Rows from block 9 of a small image classifier, named by matrix and row number. Rows with one number belong to one neuron. Each number is 128 + 24 x the weight over its row's rms, rounded and kept within 0 to 255. All counts start at 0. Numbers have three digits each.
After each neuron's rows are labels from the 100 images, of 14848, where the neuron reaches its largest size: "strongest on" is what is common among them. Only what is clearly more common there than usual is listed. The data: retinal OCT scans (Kermany 2017).
# gate: MLP gate (model.blocks.9.mlp.gate.weight, 512x256), inputs 0-85
# fc1: MLP up (model.blocks.9.mlp.fc1.weight, 512x256), inputs 0-85
# fc2: MLP down (model.blocks.9.mlp.fc2.weight, 256x512, transposed), outputs 0-85

gate.240:151098144164113141165142129106137147190161094112081147154135122115110128118074125119148141139129106136168154094124151130112097087120130105135105167170154122123127114123133127138133129136138124108137124121181115142122096164137101143116131109150103078105147144
fc1.240:117168133170124115130161127114120143187136108124115101149139145133149097156081089143126172080105093159114140145127147141124137126152116121099109190169178148127121138119141125150137104150154169135092133145120074117111102086114110105097104109135115137099114116
fc2.240:155119154101131144076108172161101121138121133126124125102101134124147116139133143107139153172124153119144083171113128120108109156132103129149143135148125128109126136131124087122097178116094126124155159096151161100154120121111128131124151086156148110157125134
strongest on: finding: choroidal neovascularization

gate.434:146143076131113104139159147127101163130137138132119093195160143097098115177106132166114114142117102106108094169114163147113112111089116124118146135094126107100123092100141133139117130108086154178125169089137100169106116152145114143122117104123136099120141143
fc1.434:072129129118117130121133138179098067150108105114152123124141144124151143139111148136130115159112121140148094108114144102123112168181096103121129138122156128162144109168075150119126122142125133095121133140082140142143087148119129136122152145142101089155157141
fc2.434:137129166170099133074154130166125126104110142145136149087103110089100130124125106106119123121133114152130155139131128124187147170125116123135148094149141140048104116136063128144118144113127155171089148098125118112123135128123134151113134153071096140161123169
strongest on: finding: choroidal neovascularization

gate.93:173129120112134150083146141146174152140159141138134098146117135117113135183101130115097108165143136156165151112137135150125100149178077158164146174137123090118097128149087155150115134130129171140157166109141145116127133122102118144112175140067141108155103126
fc1.93:098120087128133117129139095130114126122138141156108128102114166154138130084156124115143182061161139078107101108106094151142148091137144082127097089117125136155177158158132079108123108103174103111167100141116153157129127057113126159149056118151108159114115174
fc2.93:101151085120134132113135144149145165129130125109091076120135138116135119134157108121092112109140137126104158135102155157146103123143131138146136157151079086131159128119136097125151101114122144093132110128081094110121121095182101087108097143152115161101140086
strongest on: finding: choroidal neovascularization

gate.39:136125138134102119110138128100127123114156087127105105146104153128159152088117100119141111146125125164102093141119107134135116116161161095141105138100164117156148155176116148112134126122117159145124114108140172115151093148105160111092164098110125145080133112
fc1.39:140137123074135145148085153103111153118122148139170134144116149154172100163131150135132138141104135101158144156104106142089133119117123108155157091105099144093117150114124131143138152113054122077129164141126081124139163147115141165131166104192137069150118134
fc2.39:130096121136150149167158108137132142139066099114137121104156068105094073127131106159132153135090118143151135118175133113144121148087121142109136153145113106148134179110129066142176120127140161192153112134105115157086128073140119111119101129111178153106124131
strongest on: finding: drusen

gate.104:171125122113127122111119117142113183114115133105125137116100127105136134149123069145096163128093112144134128137139143126108171125140097126188113099164134149122146161118098138131145064130096100112113108123070115125105140135087146137124156107153188126131116175
fc1.104:174133113106117112103116109119149194136106148134109129118131165115144153181094122141073138094149111157140126128156159115126159101149126172162110086139144130144155158103131133126155083119136090118110132148053105127106158128113127111123131112165120158111128125
fc2.104:064121124124094161139164150156097124096104101162138113099105168118142165098147092134125138162148176141114091174070131138100146157115117128130096142160115158123164153126141125125080159140148135093105090112121121078158091139129130115127135109127113138141132131
strongest on: finding: normal

gate.183:149166114133133147129111139116153144143091149139169157191126125158101119096149161131139156127113147102139121096112127101138117125107133137106143112189125106104169145114146152126128127103148111162131126161076100128142130148133124137119143090130127115124103119
fc1.183:120133124180128135129142099119115131122070146194113108146169113148154145129118130114124107123106124142143122163118109149144121115158147116122135135146166151059150130133128185107123114091135164099127136138103092123151130133125098169151107114131113125155169091
fc2.183:158109124116122141131115130136101116132105116105123069133142122047106125132141131175115123128076140137127116131158149124138115106078115129144130174129123157154147111108162085125110122127129158096121089120135142115113112131105107152160143132142136127154136154
strongest on: finding: drusen

gate.510:156131116150155126130119142127155109114074149136127133144100119167132109142138115118151137132126164090123132134071124160135121164153145133080125172130159127132105102100133097100144112186109142147167130122165111192084134159102159119092111129128121139137137099
fc1.510:120084075058112121130151129074107126118193110118136123122161132075118124113107155168131091120120161190133098158171140118118154112171128132140133101101124085131139167167111138156134152136146087126096135090114121064145138090172109155124137108101124160129117169
fc2.510:152159131158120127166119128171119179176106151167166115150092150083127100124123154142107150122121088134169150096131131109095106124160156137136112140121123144114120158125117127139172153136118133099140150116119112103107176158129142088110143150103102123116119097
strongest on: finding: choroidal neovascularization

gate.466:125176135139141128085123142096125119163095129115190125115125115131110130153111106111159163180119171158127129153133098114137090138096139138125124161170151159092117155128150161112130143132139143105154143154177089155131134120135134133097098130136139112135121141
fc1.466:092121139136110140131129099097136091120119122119121093105170139141113190128146148125145133145091156120125112112150107148123136147142126170114160151093143132086100149101125097099091123104126132117154114138143118129085092129113151123110119178154144083143092100
fc2.466:110137134168123119120117157134175086142134138125182142149146125164109129096082158093119172126116145170112069145103142127150114115169090098111116113115099140164080160139129119175104149090124119176134124144140139130118108133127110148166173125118107147136081123
strongest on: finding: choroidal neovascularization

gate.456:115174121153102157120142125138147149137135147134108118151101131160115178131093117144142131135112145084136134081133160150118145115111093118131123161082119140140058122168168158150115142141103165129116133076089121111126148110143155165119099166111094112167142086
fc1.456:100118104152096152111097143175137155127131111122114111150115144127092167195106142117130150140157101156087130104119124132081117161142148122129159138148121146150145131138117110138134166182146166118125094141113147120111056098168130138135097152172130111110116122
fc2.456:168140109144078110096142132089098143129155133120107108156109125134075146070142132176132123113149139162124136147107140095129153157123101114128144117108132159143143150130169101166163103132111142140089122067132109141135136153117120134122145183097119134133144139
strongest on: finding: drusen

gate.0:129177125124153169096126095112124103079106150121142168137138165107090123143174116100096142188101123098120100121151095113127131127128113135148141092149110125155125109098088120167144144104126111126112149134140121084083137129136143169079188170111106137147104150
fc1.0:152129142129150113140117115106166129139127095106132127165123101104114143108112139127098095107177150120130141072139155108102119093106133108107143136124129112164066144134181151092122103135142154132137081125155123144177145118086059151128080096139137079137173164
fc2.0:089119137164123126143109097115132117125138133117177153146174173124099087106120161090130073137122131101114106111116089131146101151115186154146132130138126114114159131137122126157123117088111108090179114058097135113119118144139142096115145143117131170148096145
strongest on: finding: choroidal neovascularization

gate.357:115149135130110133131144130064121098159109120121103142133125131144162136109102114116175141157087137118123087118107086150079127155105119147152157132108082122086118150122132110154144135101083114128187124150109081184097120130153134149139168179126126115119105104
fc1.357:124137105134138145115138130180116138108139113148142134128133135144122102132127122108067081087172122118074149154127153089157126086127066099106133129160164129124150120145143158119138065135107125138067132155106156118125108153144141104091113106121143119143122141
fc2.357:100091123103127095145152109128132166116144146152144146122151114134102109158112117179180117156132126123114172124126094143145148158120139150125136145113102107092102145173179125125143111095096135122153138105119108127128156168144121140155071161129117149097128148
strongest on: finding: choroidal neovascularization

gate.487:083125142157124155122111063146097108147094089138096098135152147098166127158124147173172099148156118111135171130177158123139105135156152123134124132157134150173172144119106122142079133131103133143144134155092121109109096135108160125138127165135144156127139122
fc1.487:127138118125119133110148100100133100162142116128092160126084120127071153133176140139144123112111129122067148128107163172147119149131136103099114159104141161126113128140124136101134094145101151116089132117139141093130098074124139124107117131098122177107108093
fc2.487:108140141142098139137192150134080144171106117141091121132146096160109140119110115165124119118190140130151114113122136140133103125106160115139096128127111171104130131152091118155134133108106131164173104115106089138131135123149122097121122149144164153144174108
strongest on: finding: diabetic macular edema; finding: drusen

gate.71:116110127112113121136111134107121116137155117117134132149162130162084116151103114091132123124171101147099148128133090069143090100113090129122121173188133153146145125177179146072114088136148134139147124141103143113144133118160127150127145068174132098149142093
fc1.71:123070129100117132170094142138121115116124088121142097157131118099159141179085161125115119125160113153141155118135130084158181080147139150102114139133134157159140130139119098082092093132157108148118108096144149116126133133097088115126122123128117152140128107
fc2.71:133143119140131115097134145090197115163124156151150124150121119139131138104112170096101129115083092142201112113109110141162134129152104084121127149119119148124150125149161115100127148125146107151156138162097150121156140136108134097094149160102153109138118125
strongest on: finding: choroidal neovascularization

gate.136:131139096094096168149143153110141094145070087133131157117130103103152118108097111161149116119111177148119146100150147125111129116125143121117154136097155105148161082155071142134148128115112128102153141115101136107126127153128132104135104124099125112117122105
fc1.136:117144144119122071118112114120124138117145194111087106154134100153132144139130121101137136138155084132130127149102113109129119149111120148094108107119141157134123139131143114145106151125148146162114137138158093152119155108093134113096161137169119173097134150
fc2.136:123124160140124155133128139109126135109154152146147151166121113110114082104108161153120147179141165104159106144147114101139129109124133103134091146121132140130128091138125090141152120129136151151111110116110125123102162120128128069125118125164127169155150126
strongest on: finding: drusen

gate.281:139144136142163118146127105109140171134115125136114120105142161115097144104153139135157111175103168160160151134146155112106144123123160128093147140136114159115113153113073100101150127131143084179151133108114116115101120109092109161084113122157103099116104096
fc1.281:117125162139128126096191137172133123117139142124129114132163122101108151210098110129119106106106117062086100122104129155089120131153113111142138110112101121109140126125146134129150159131134112146138152102112145110140107069110131164131129099125142158092131132
fc2.281:151133097110096123131091075104116125172104119159098124123125137157120166119120120135150129115120124086101128123148129158104143157102166148137135129167167109150128139136124121113095105123141118126112137140083134112099123172123140153172147127158109156113145135
strongest on: finding: choroidal neovascularization

gate.20:140135093085138136162119113115107134140139093133105122133108114117096156129098111124140137122120163183154135107152153129136163128147129115083078142104115106130098136140103127144108099184170097119152139148166117110129121103101139130108128141144122099124149074
fc1.20:106150103117082121124100103161117110118120106107155091120135127104106124133077093097137134156156094132118117104173161094100142120158102142148081131122140123154095131132141136108119104164191151105176150150131156118141113133107151106110095129131170080124130143
fc2.20:149144137138122107160107121139140161114109081169064132165143094109133139103116106102114155128134148139108120129104108135118140140136124136142121112106120116113101091134101101107110125129114143143089095115135114103104125107119132123121151149191119155122114134
strongest on: finding: diabetic macular edema

gate.379:120122134161144166099160154135145131059128161135136159146148064106112092122133148111153097153110109146107120097115151153154087138097157141107166116110154157152138142125126134118125160134118129111138113096120141097132081065134087113172133118100100171128147069
fc1.379:114115126131158099123137179161129118143121141139166154134154123116123114088126135127118082115155135135123169124120133097128108096139150134108143119127135135154116157143134111099140147159147114115123116110085131118164136094120123090135104122129096162160115153
fc2.379:131141125076122107165156130144117115156125122129146145085120156110125141074092130169122130089151095139113122097158145159128140132091104106100082135148174124132116137132122113097105144115141115110114109117150139166168143112112111141134123109135169102183144164
strongest on: finding: choroidal neovascularization

gate.214:137104092098138099083124130131110140165096143099153129169101165137106140172122111121117135125159155140085119131114163115096121134103110129128145130106110095121131134118164121144080158113146160127123189166122116144156145142108159115098102127108120095102109126
fc1.214:133168137155059155120167136110110089099143097165139161138139091101138129113139163118153117142097155095160139120136083129175167139104159115138085112171138145123124100101113104118133171134070114135110099127085132154128153130149137188150112150146112132137144122
fc2.214:120146143152106152124107089183158152132163133131107109102088112150127115095142114163129133137079084133099110153121167117174142198106128127149148126116143156120135129181097144131124160084103098124109142096128149135107114145120130120158139125135131119122122111
strongest on: finding: diabetic macular edema

gate.79:122110128154131161168105104091135170122133126067127115122156145147147129097130109121129118114134142145155131153080095151105131174186133109081114137126169170130130163143095072111145127108144072124188105114129114170077103085089114141108157140136135160107115111
fc1.79:156136081071135125112148144169121136146135156174095134165105136082162166149114146136113141140100118143128100133136136158153149115140145108136143170105121107121122099125105151110131110178106129112092181104177139129143128131139166130174137116083124119169179085
fc2.79:141158127121155146124121126137157124096109113110147127178119133141139128150088131116143128098131125152139134134155112140163097127077162100122107117143077084136180141102139108127135113123093129136129150111119113105131168126089156116107115126118131145109159122
strongest on: finding: choroidal neovascularization

gate.57:184121066154139096125152153099133124097128129106115142143117106158121109138064180145147184107108069115097126159107137094130093107128158181123101099138122156146167117095122173144092152090117121160126144145157137096184121147119155134155177123123140099113107075
fc1.57:111117124130126145161170138143159111149112155163148115102154126054126138133141134121101113105132098096110098179123148122132123136128115093132156161139135080126103130166131144078145122131154167093123101103123154131120141132124122142138114091136152128167097131
fc2.57:110133127130104104152136170128162157126148086107154129093122125140121088153118147211116110125167090117069120147124127096094122130116149125113079108144117098143132196146099135153112169144118118117085111118128142110152121114130174153094110114119131124150131117
strongest on: finding: choroidal neovascularization

gate.185:102159148123105156148138130161116104127073110111129120181166138110169114098117127153131120174139081095118107131125137132127153123121188145142141123168148122112117089141121119131146110132135149136142175097125132075121169129148136153153100138149190122120114117
fc1.185:085126150122134112087099137134109131141108138103109107109138126116175135162077150111134155137152144155166123162137122102137146094124127112166089127124177133194144148121117146132123131074138126140121118146128111119174104170145145116143148143142114097144078089
fc2.185:137060090116106138109099128166149130112156160129141070132120124094111117138162128107131125153110145132124108140134117099126137144129162108148148141144130110100142110118162110161125099140118142107119129144106117124165121150097112130157145134156124159158107164
strongest on: finding: choroidal neovascularization

gate.429:110143141105133139144151118120100117129147108091069152146102098163130122128167101135135101131150183147147144123143106123154157147133136124146105128130117107124131157133131106125135125123129162127133147112089100135132130159138140111111147094133131113140145099
fc1.429:129136111098138149147129127108169124087134129158149125123111147118064163121123114108118142125102146120097076140137161089113114094194085117159157145117121085172151102098164151126133116128138118119134103149146126131179134119167157144122214176154150117160122133
fc2.429:158107096140073119111146125141094096130113123084134077129138138109167127153112115146144096131123135167157164130136065169123144080146157116107128155129126128125157114153104148106156154139090109163156151146123144153151164180147184140122087105105130132101139099
strongest on: finding: drusen

gate.81:087104093096075108142145117115108187135145134117124142128166140097077142110065090109132140119101133105148150099110188131109131151142122152090129077141151076070119089159114142111131150115123171119125103151147167123131125169132136153123147147097164111128140141
fc1.81:177141170130126129137083117148102111129114139158107100139093128125153145145160170161108080140147140098137139132149076107092121125147150151150132150128145146151158157084099154125120130157149122129126135069088136135083181111096103155134130145170153113132103092
fc2.81:144133132131156099131161134089117079089167112117133114165171124097119132122117135098149152127148103117163171172138145099140143091101104145151153100157100117165090138184167139150149103153148113149127163103167123101129113135149157158172144109153170106139120130
strongest on: finding: drusen

gate.228:158138130139140082127130136125166106167119123187120146124094159162130134105121169168199121143073108155167163106118112127119127115090147164185138115127161113114094104141090096108158119146113150132179088159123101184101116085123118126104085151131151108149106173
fc1.228:133102139095100146127108115087136146108124118128117153145141148134126128164154133139066111088165115109100152113156142122134143121175114125083164093098090102174146123092180142134121110111124135158107099138144187116136141146119096125163128129094130168136105107
fc2.228:143145117143122137131143125133146113126154153147129130137148152127152116084174120150119073123113143120122108108141119143127134113134120112147133181136157123110085142124152136092126110143155102124142123167149078102094088164160114118131101122131104123112156106
strongest on: finding: choroidal neovascularization

gate.369:129130135153148095098099137108183142132138118147147149104140110116174151178142121145131134124135152109131083100141126146157134127122112124173115092114136140109149107109120132157125105108168149143138155126118120125132108091086120078087141136126105112146124117
fc1.369:156115143112105156113129111169117130104136151132115104120085166131121117108102152147060088161163122153118133140150151124145174143142140187143128120161140128121110109141106102129124127161123156117093152128162140081095116128160101122165120133104166153087105141
fc2.369:119141137098134136113133167132118159171168158133148090125161127119078135123131118080139112169135094114097139145114120155113143110134099131116158130155156102146140089104133132157153140017135109113148138144151132164123144152109128126109175128150113166176118128
strongest on: finding: diabetic macular edema

gate.303:092150153116135144139156095073138102124123145131131114080110127161130096164147165118104136097130132133180080115145100159080142139108089158119150121123129108160116124116172154169124106141146086155159123112146106146090118136112125145209116161129094137131064100
fc1.303:141146129136122148161159140118088082124146119102113099109113125134134088122136118138132144145121130092104127140146143138126100129137128104092136143111128160134129144114119120163085136131166137098166143095131092143131111127171132162161097169108099113064131105
fc2.303:124120118122142099135105142120158135146143127138137134131178143146176159098116150109140125147135100119103106133155142147132130107152077086164121120097113143167083163150122161104103121112108128156091124169120134078135146147144131072110131131158133081133134154
strongest on: finding: choroidal neovascularization

gate.107:156128122136135144093157083168150153085137172095113117121114127145041130159092069139116148097152160094129071164116157151158131112144130144087159106120109115117154117143114157110150157108175140132111138195135142135137103127112084098097105132082147146152103110
fc1.107:151129127152161128120109150146101178154127115157157127116122109149115141125121090157124126119141113126120129115121094109098126162173159098149138095130120137143174117115123119146121128137117125161118125084098163120118126144176114131121160105129160105129140129
fc2.107:152123122169112138121158148106176132133092129118124147120127136101120125140173106119130118087094174092120137123138155125099112105070085132120095137118110095121124127158171125067146112138167114117124117161147131152127138148175134141154154154143137167117128126
strongest on: finding: drusen

gate.76:104098107125139125114157102115117117123098080153112114088143083180133075155135100123124150123122100121125144139172099114115150159118121108130117131132120163133128170148148136165118116160110112073145130136141113153141152117122146121104101136122152136154126130
fc1.76:157151145135144153141105156146155141131163133105145156159116162091117163050179140120139127124141148140149106121126135141139143086125096129130135108106120116141137093097108113109139123117164179183117111105100152085114118136130131123130135110156091139100126104
fc2.76:135134123109132148129112140091164116148137118144122161134146135131128140126136148109152150131096126148141129155141138115166128164115131133149145192132100100152161111100144121139123077150049137148119089148103123141172121140066097125138091171154139108149137175
strongest on: finding: choroidal neovascularization

gate.495:141138110098157138123123124155123131144137123166160131159175151149132091138090132127135091114102132123134146085149138129155140154088129131136114105114114137093108131098140132140088125100145118134144157162127125120184128194123163164121092134165167102135102108
fc1.495:133130127163123155161136135093101133099177140065103112132093105094168149063174162141100102154132130137174109109120117109123126140151132111178094130139129142140166146134147164113119126129094136080128090093135149136106114113163134178110158119148111139114152153
fc2.495:129142146158184115127175114156118090138169125155113134128145137118079122175096099123147114126132126091111146091132149141135137151128185171095092071162102144159142142142149127177112119129113131132128134145098126138168098155109146132143042180157128087103132165
strongest on: finding: drusen

gate.465:121130109175100129133123167150129160138116120118118121060144137135127128140138149118104107169103134116097144119112118129141106124110092127126143107111100089155146118119142116124173129124100148160090130124121129120119085155121121185123144144091153134102091120
fc1.465:129131113100108158162145106118104146167124122129166136150165090076108134092104105110133121155133120157173101096178146113120131124159121112117136120106128155129118139124113135141105115161129111119130110137150163127159103099111152094104130133097138098118088157
fc2.465:130073107142169156123111139137100123103124131119104118112124172106173093134173132126143142136160115121095157110137132186127084146122160121144129166169100128105162141127140119112156122108128124130167131117080142137110146176103124139125104164111113120139160117
strongest on: finding: choroidal neovascularization

gate.483:150120056100107135154104088139132106138173118153158110142115140147126120091160144171129168183127133127129159143129121132134156145148169090124086172073135071171113144074121110111129132093107119103170120149156124129134137119121120134137109141132141113092129108
fc1.483:106151136116120122170091103127132137149147140159151140131112086115145139119139147147130123143141135087110151109168126170099098175108126097091059125154114136162126123122141124088122129111158123161179114155097073118092157114117133139104165153104146092171142094
fc2.483:113153082143116096176142100172121143119185069142159123114114142136145132137104081099101130127099144114127085133125112114147127123152140068112137105101131118171144075108135165117154100113079143133108121144136139137117098053121122109091132135117155130137122135
strongest on: finding: drusen

gate.41:129086097144118155113118127103163151111110136157084133115122137150094105160114135170095140119176104118157159127098110104165129117145105119132137122141105101133132145083142124118194155139135138151159098082138065149084085159098149137148131132124160164156127085
fc1.41:146094136114139105120089122167108115086125142069126102108152120130149112134183135108174110165130169128066113135136120124123129112142118128156105115106123141124159146149123149111098101134136103108124111133107143159153150130163127112132117094137123147103159169
fc2.41:107129122130129150107091133130141148139111130165139146165128083083117129162147099085154160161100099101128136150115134137127117126130100140087110122139148099134111116123128118142138145144163091113175139121166129111110128132094126076070161115145162127095141137
strongest on: finding: drusen

gate.448:159149134126142117127108118157117103152117150141132136112145095170106119130144109096121098159065132139098073145078061114121079134111139109119153110132124133129140127143098102142158161126108094124146087104149112140124142123126168154127131155181128146133123104
fc1.448:107100124129104137128158151073115165131094109116157114140133125099149113119112093109153132129146125126101127116186161108143147144111134135137065146122134113130100134113135131117095116108129155119094137156123154123109116148102120101111154111068132114107140151
fc2.448:131185098154127130151113139155169162099155141127168127133093136142173085097172116093117137149106108116196090134063112149116098101166097137114122144096118119132169164117120126120179120139176143173141170113106134116073112094143131117114129140118099090137131122
strongest on: finding: choroidal neovascularization

gate.69:147135169125158201166120140145142106134142111138129164138162128131111094125106115120110127111106077146152127128119114072091122117124125138098097081133120117138100124111111122130136135160140105168135132130085093120129085148150177100123120123145148114132102099
fc1.69:130098120111090093120125133136121155108089147145151062087109147112111133111122133131173128157121121082131149171136118133117117136145119181137165130138120136153127109154104095142107128106145095121132152114172160130097153104115131144134138152114122173136115179
fc2.69:105156131127134108129162096146158095144124117122101135146168104137183139123150139084107147164092123138146167118123103159096128156164109101144126108119142160121125089146117152104138152136153117108138121128102121132181092137127146153095151108151170087100130077
strongest on: finding: normal

gate.358:126124109152147178104133135135115150124103131156134112089145078101115117120136201127122139160084103125123136139144141091138131097171138153103129170139102093172145151140092145157126130089111149162151133139128133074107144134153146107155123102168123101160206164
fc1.358:133128130108145112161105135110109128116141088175105141186095156099100131119121151119106127132098110119119182107130145145121132136129097100172132113137094172093116147162176141126097108148174101143112091114119139134086156161133143096145141104143143152112121087
fc2.358:099156092126095107115142140136115120114101132121126086137126151193101100129120131150100157133121108150175123125112137151126173160088166137071150098096094156152131130164166114166125109132091166143158180125157162127146156197124104128113143160070066124110100139
strongest on: finding: drusen

gate.353:123125161143132107088109123096122103136111106124145089142102116144101161111122133175088168116133131141104138146154134124158151126138133124148108130191122109141139126127153124105152157111175113154116116130101133110162126098094117135101107095086149107116123127
fc1.353:142121117115117141158150139159124143109161121130095179153147128135139096155138146099182104127144113091158111102091130127099121145099124155129141124078124146105098123123105145146109123158046150115134142135171122140132108154145130126143138143168104141139117127
fc2.353:124124157143146140145093085101105133126125103141095114073146139131103130129159146125112155115104138159158111070156116107131152101166102107108149157144138118116118137111117125173100115117135184110148158123133114136137155128135118119126109159112142125141137148
strongest on: finding: normal

gate.65:126082119135119110110116121115141109141150101167117140136141154127130155137100138157128161139091118120188149116101103142131141109104167138132121119120150109136152150150123119092137129118132195114174117146149102143167132143175131163130100111156130104108106125
fc1.65:141131153141128086119100128144142098118153100171112122133180159120143160176110140151171167114105129134162151128080141123132119098071135138129140121128169165152157166161103145107136122141077169125148147094125120146125127126198113129147114085129092114077099123
fc2.65:138096158140113113112103138131114110135161111113128168123106154152155140123135165150117127113137147142160130147074130168111128160167149147176153126124142088125161128104118117161138099137122131126141107141134152152139158111106122114154113104117096137113106107
strongest on: finding: drusen

gate.411:147137132134102108126153128168125154119129080130110133155153088117131135156154102144124104145109146172122143163121121144130117149142132099120168112101119130132119113133113149122150113117129140130180098149143171108109094123117116095104111137089142141085138126
fc1.411:120093106148084128165109167119151139162160166123081110131131136092132117105140138151165119109127129078174108096132118114153109150125124126122112137150140140107135099133120161109146087117161120103115168082160120120172165090123143133112164128101139148140125118
fc2.411:110124162091099128158144161133104158107133095128158113162161074175105115151183132182135163116124104133115161131121152104118115141128117096119133141149131150117086137111104145128116129118124155077138106136130105112140175099120132103104090153132128156118179086
strongest on: finding: drusen

gate.392:170129128111145148176154091120138104159190110141113157139130170116130140118105142141072175132085114105138110096120134106153141101119179139159156164134114137152108121122083121153147124137119141121122125141159088141141157126159128171117097139122127142085134132
fc1.392:128136146114137109137167176157120155111114124097089161140132080112147131114140118124159071112128124122112129178170098096111176101117152132114132139140113095098161090094104104145108128118113122118124140132141142119098122089116124077150104080138116145165133102
fc2.392:086111140118152173125136102105158096093128133121157164129149151125162120156116146149120118150114127092109113138175177106182155126111105102119114114131121155111144152151140080136142181134160137097124101141144106161123132147156113129140178142153174137109160134
strongest on: finding: drusen

gate.257:122145107175122133106120147160093172147143087136103161114131126130125117143148109109132123141086166133132129137174059139153105110129146155114114067158099155148131153154121112148101111137148128113119124119086103063148131110138108098145147101080097149084175156
fc1.257:157098114159099122128150135097107142131094119111131125160157157135080135117092151099141136145099123091100137137164121098131143098133132101108115170122144116176135198083153117092120130147140134080130098087146121106096156113154103085092150135156113127149143091
fc2.257:109088128099132183148130148133135129145100100190167102164149137124154129111078101119097097129128123110155127165123128153168127106126123163119118168122135148141159142111136132108137130115090138146124140125125128107110113144119082127118077125117075141122119129
strongest on: finding: diabetic macular edema

gate.23:162159074176142097140129140132121094139129141112130136155113127135155141135129111084115133102096119109140134138100128162110116114107120118095146075143143105142163127080091161150133178112126122129135138126123110128127158124106143138120143104123145083114168109
fc1.23:116120172119084146142148117065139101110141114096153122096110114151147105154111144134111117179103159126130087090147131112136117080113133147105116168114120171100093137106090139137112094139146115127119107132110139122100097121153111135132101182117121148151100143
fc2.23:153129134152130138132113117115131095136130155082114169116144108178123161125164138094115135090148120137177159106086139102100145120163143128127096142095128156131135121127123132121136166134124155148137155151145083087111135144116132134078171128102117180082117128
strongest on: finding: choroidal neovascularization

gate.121:123115136116111157138159111169136125124149100151082144115123146122131128158103129102144126176161099126090087151142102144105150091114169159157103137105147155130133087139133131139092130098115109140115098188146108111178098131176123132129144114133118111130092103
fc1.121:130140195136157130107191151110136093115126127092129074124130097082099159092145139127127139150136158145132134149106117106120138143159068122103088172102160127126111156120107147144111169138112142163139105140142111107123090128098126130145153174135106137090127116
fc2.121:157135066129120127112153151151149155113142139136128164160115124139184137146097119173080092106069117104152105113138162120090127129109132113132110114078108124140117111172106152136131147135133109181154118146128169130119099122082133169112165094152142098135103143
strongest on: finding: diabetic macular edema

gate.300:128136137119165161126118100128098124130076080166126101104175123110100095125166180146119124150156133106106125136161108117138127130152154113120088106176148120136149149125118113138079110153090182124119074156128143114138112134153166097082106157107129141160123104
fc1.300:111139137124111102174120137142128116124160149124156134134104105157159135102116121080126143146097119137153103101046148154112108108120124139131196134091082125105110127123168125123194147110148125141117151093159155167137120147097116122128162088153137105086134148
fc2.300:110129136116137134095134153119128087134108163136117127148148119101100106147098117185182147134106143106116139156139134093154111130107111138087138128154134124167135142119143139151103159134121134121134118135115108116136181162128160156116130201125174150116118164
strongest on: finding: normal

gate.56:088108155156160132153090141134123099097167129162113123127163123131126106175134134112142121119139147155105092136127119163166151105152110088099111142104108147162123114156103140118163132112123130153085128109158122108101127140111129130126130121092143165120153069
fc1.56:110150154156159134109120116139093106146156135156106180153143120121127127150118145128137086169104114125133166113113126085136157142130124081135088172133112134114118117132129159113124113140143159131063119054132138165123097134146129176155115138111131134159128119
fc2.56:102129164144121098149117161123125091170111104132117165127164129091092135110140105113121147111152114143133099129144166117114088124119129165078110099096145163123121090114138159095113113126125110132133102135140149165157142118066125146128115158152129107152150107
strongest on: finding: choroidal neovascularization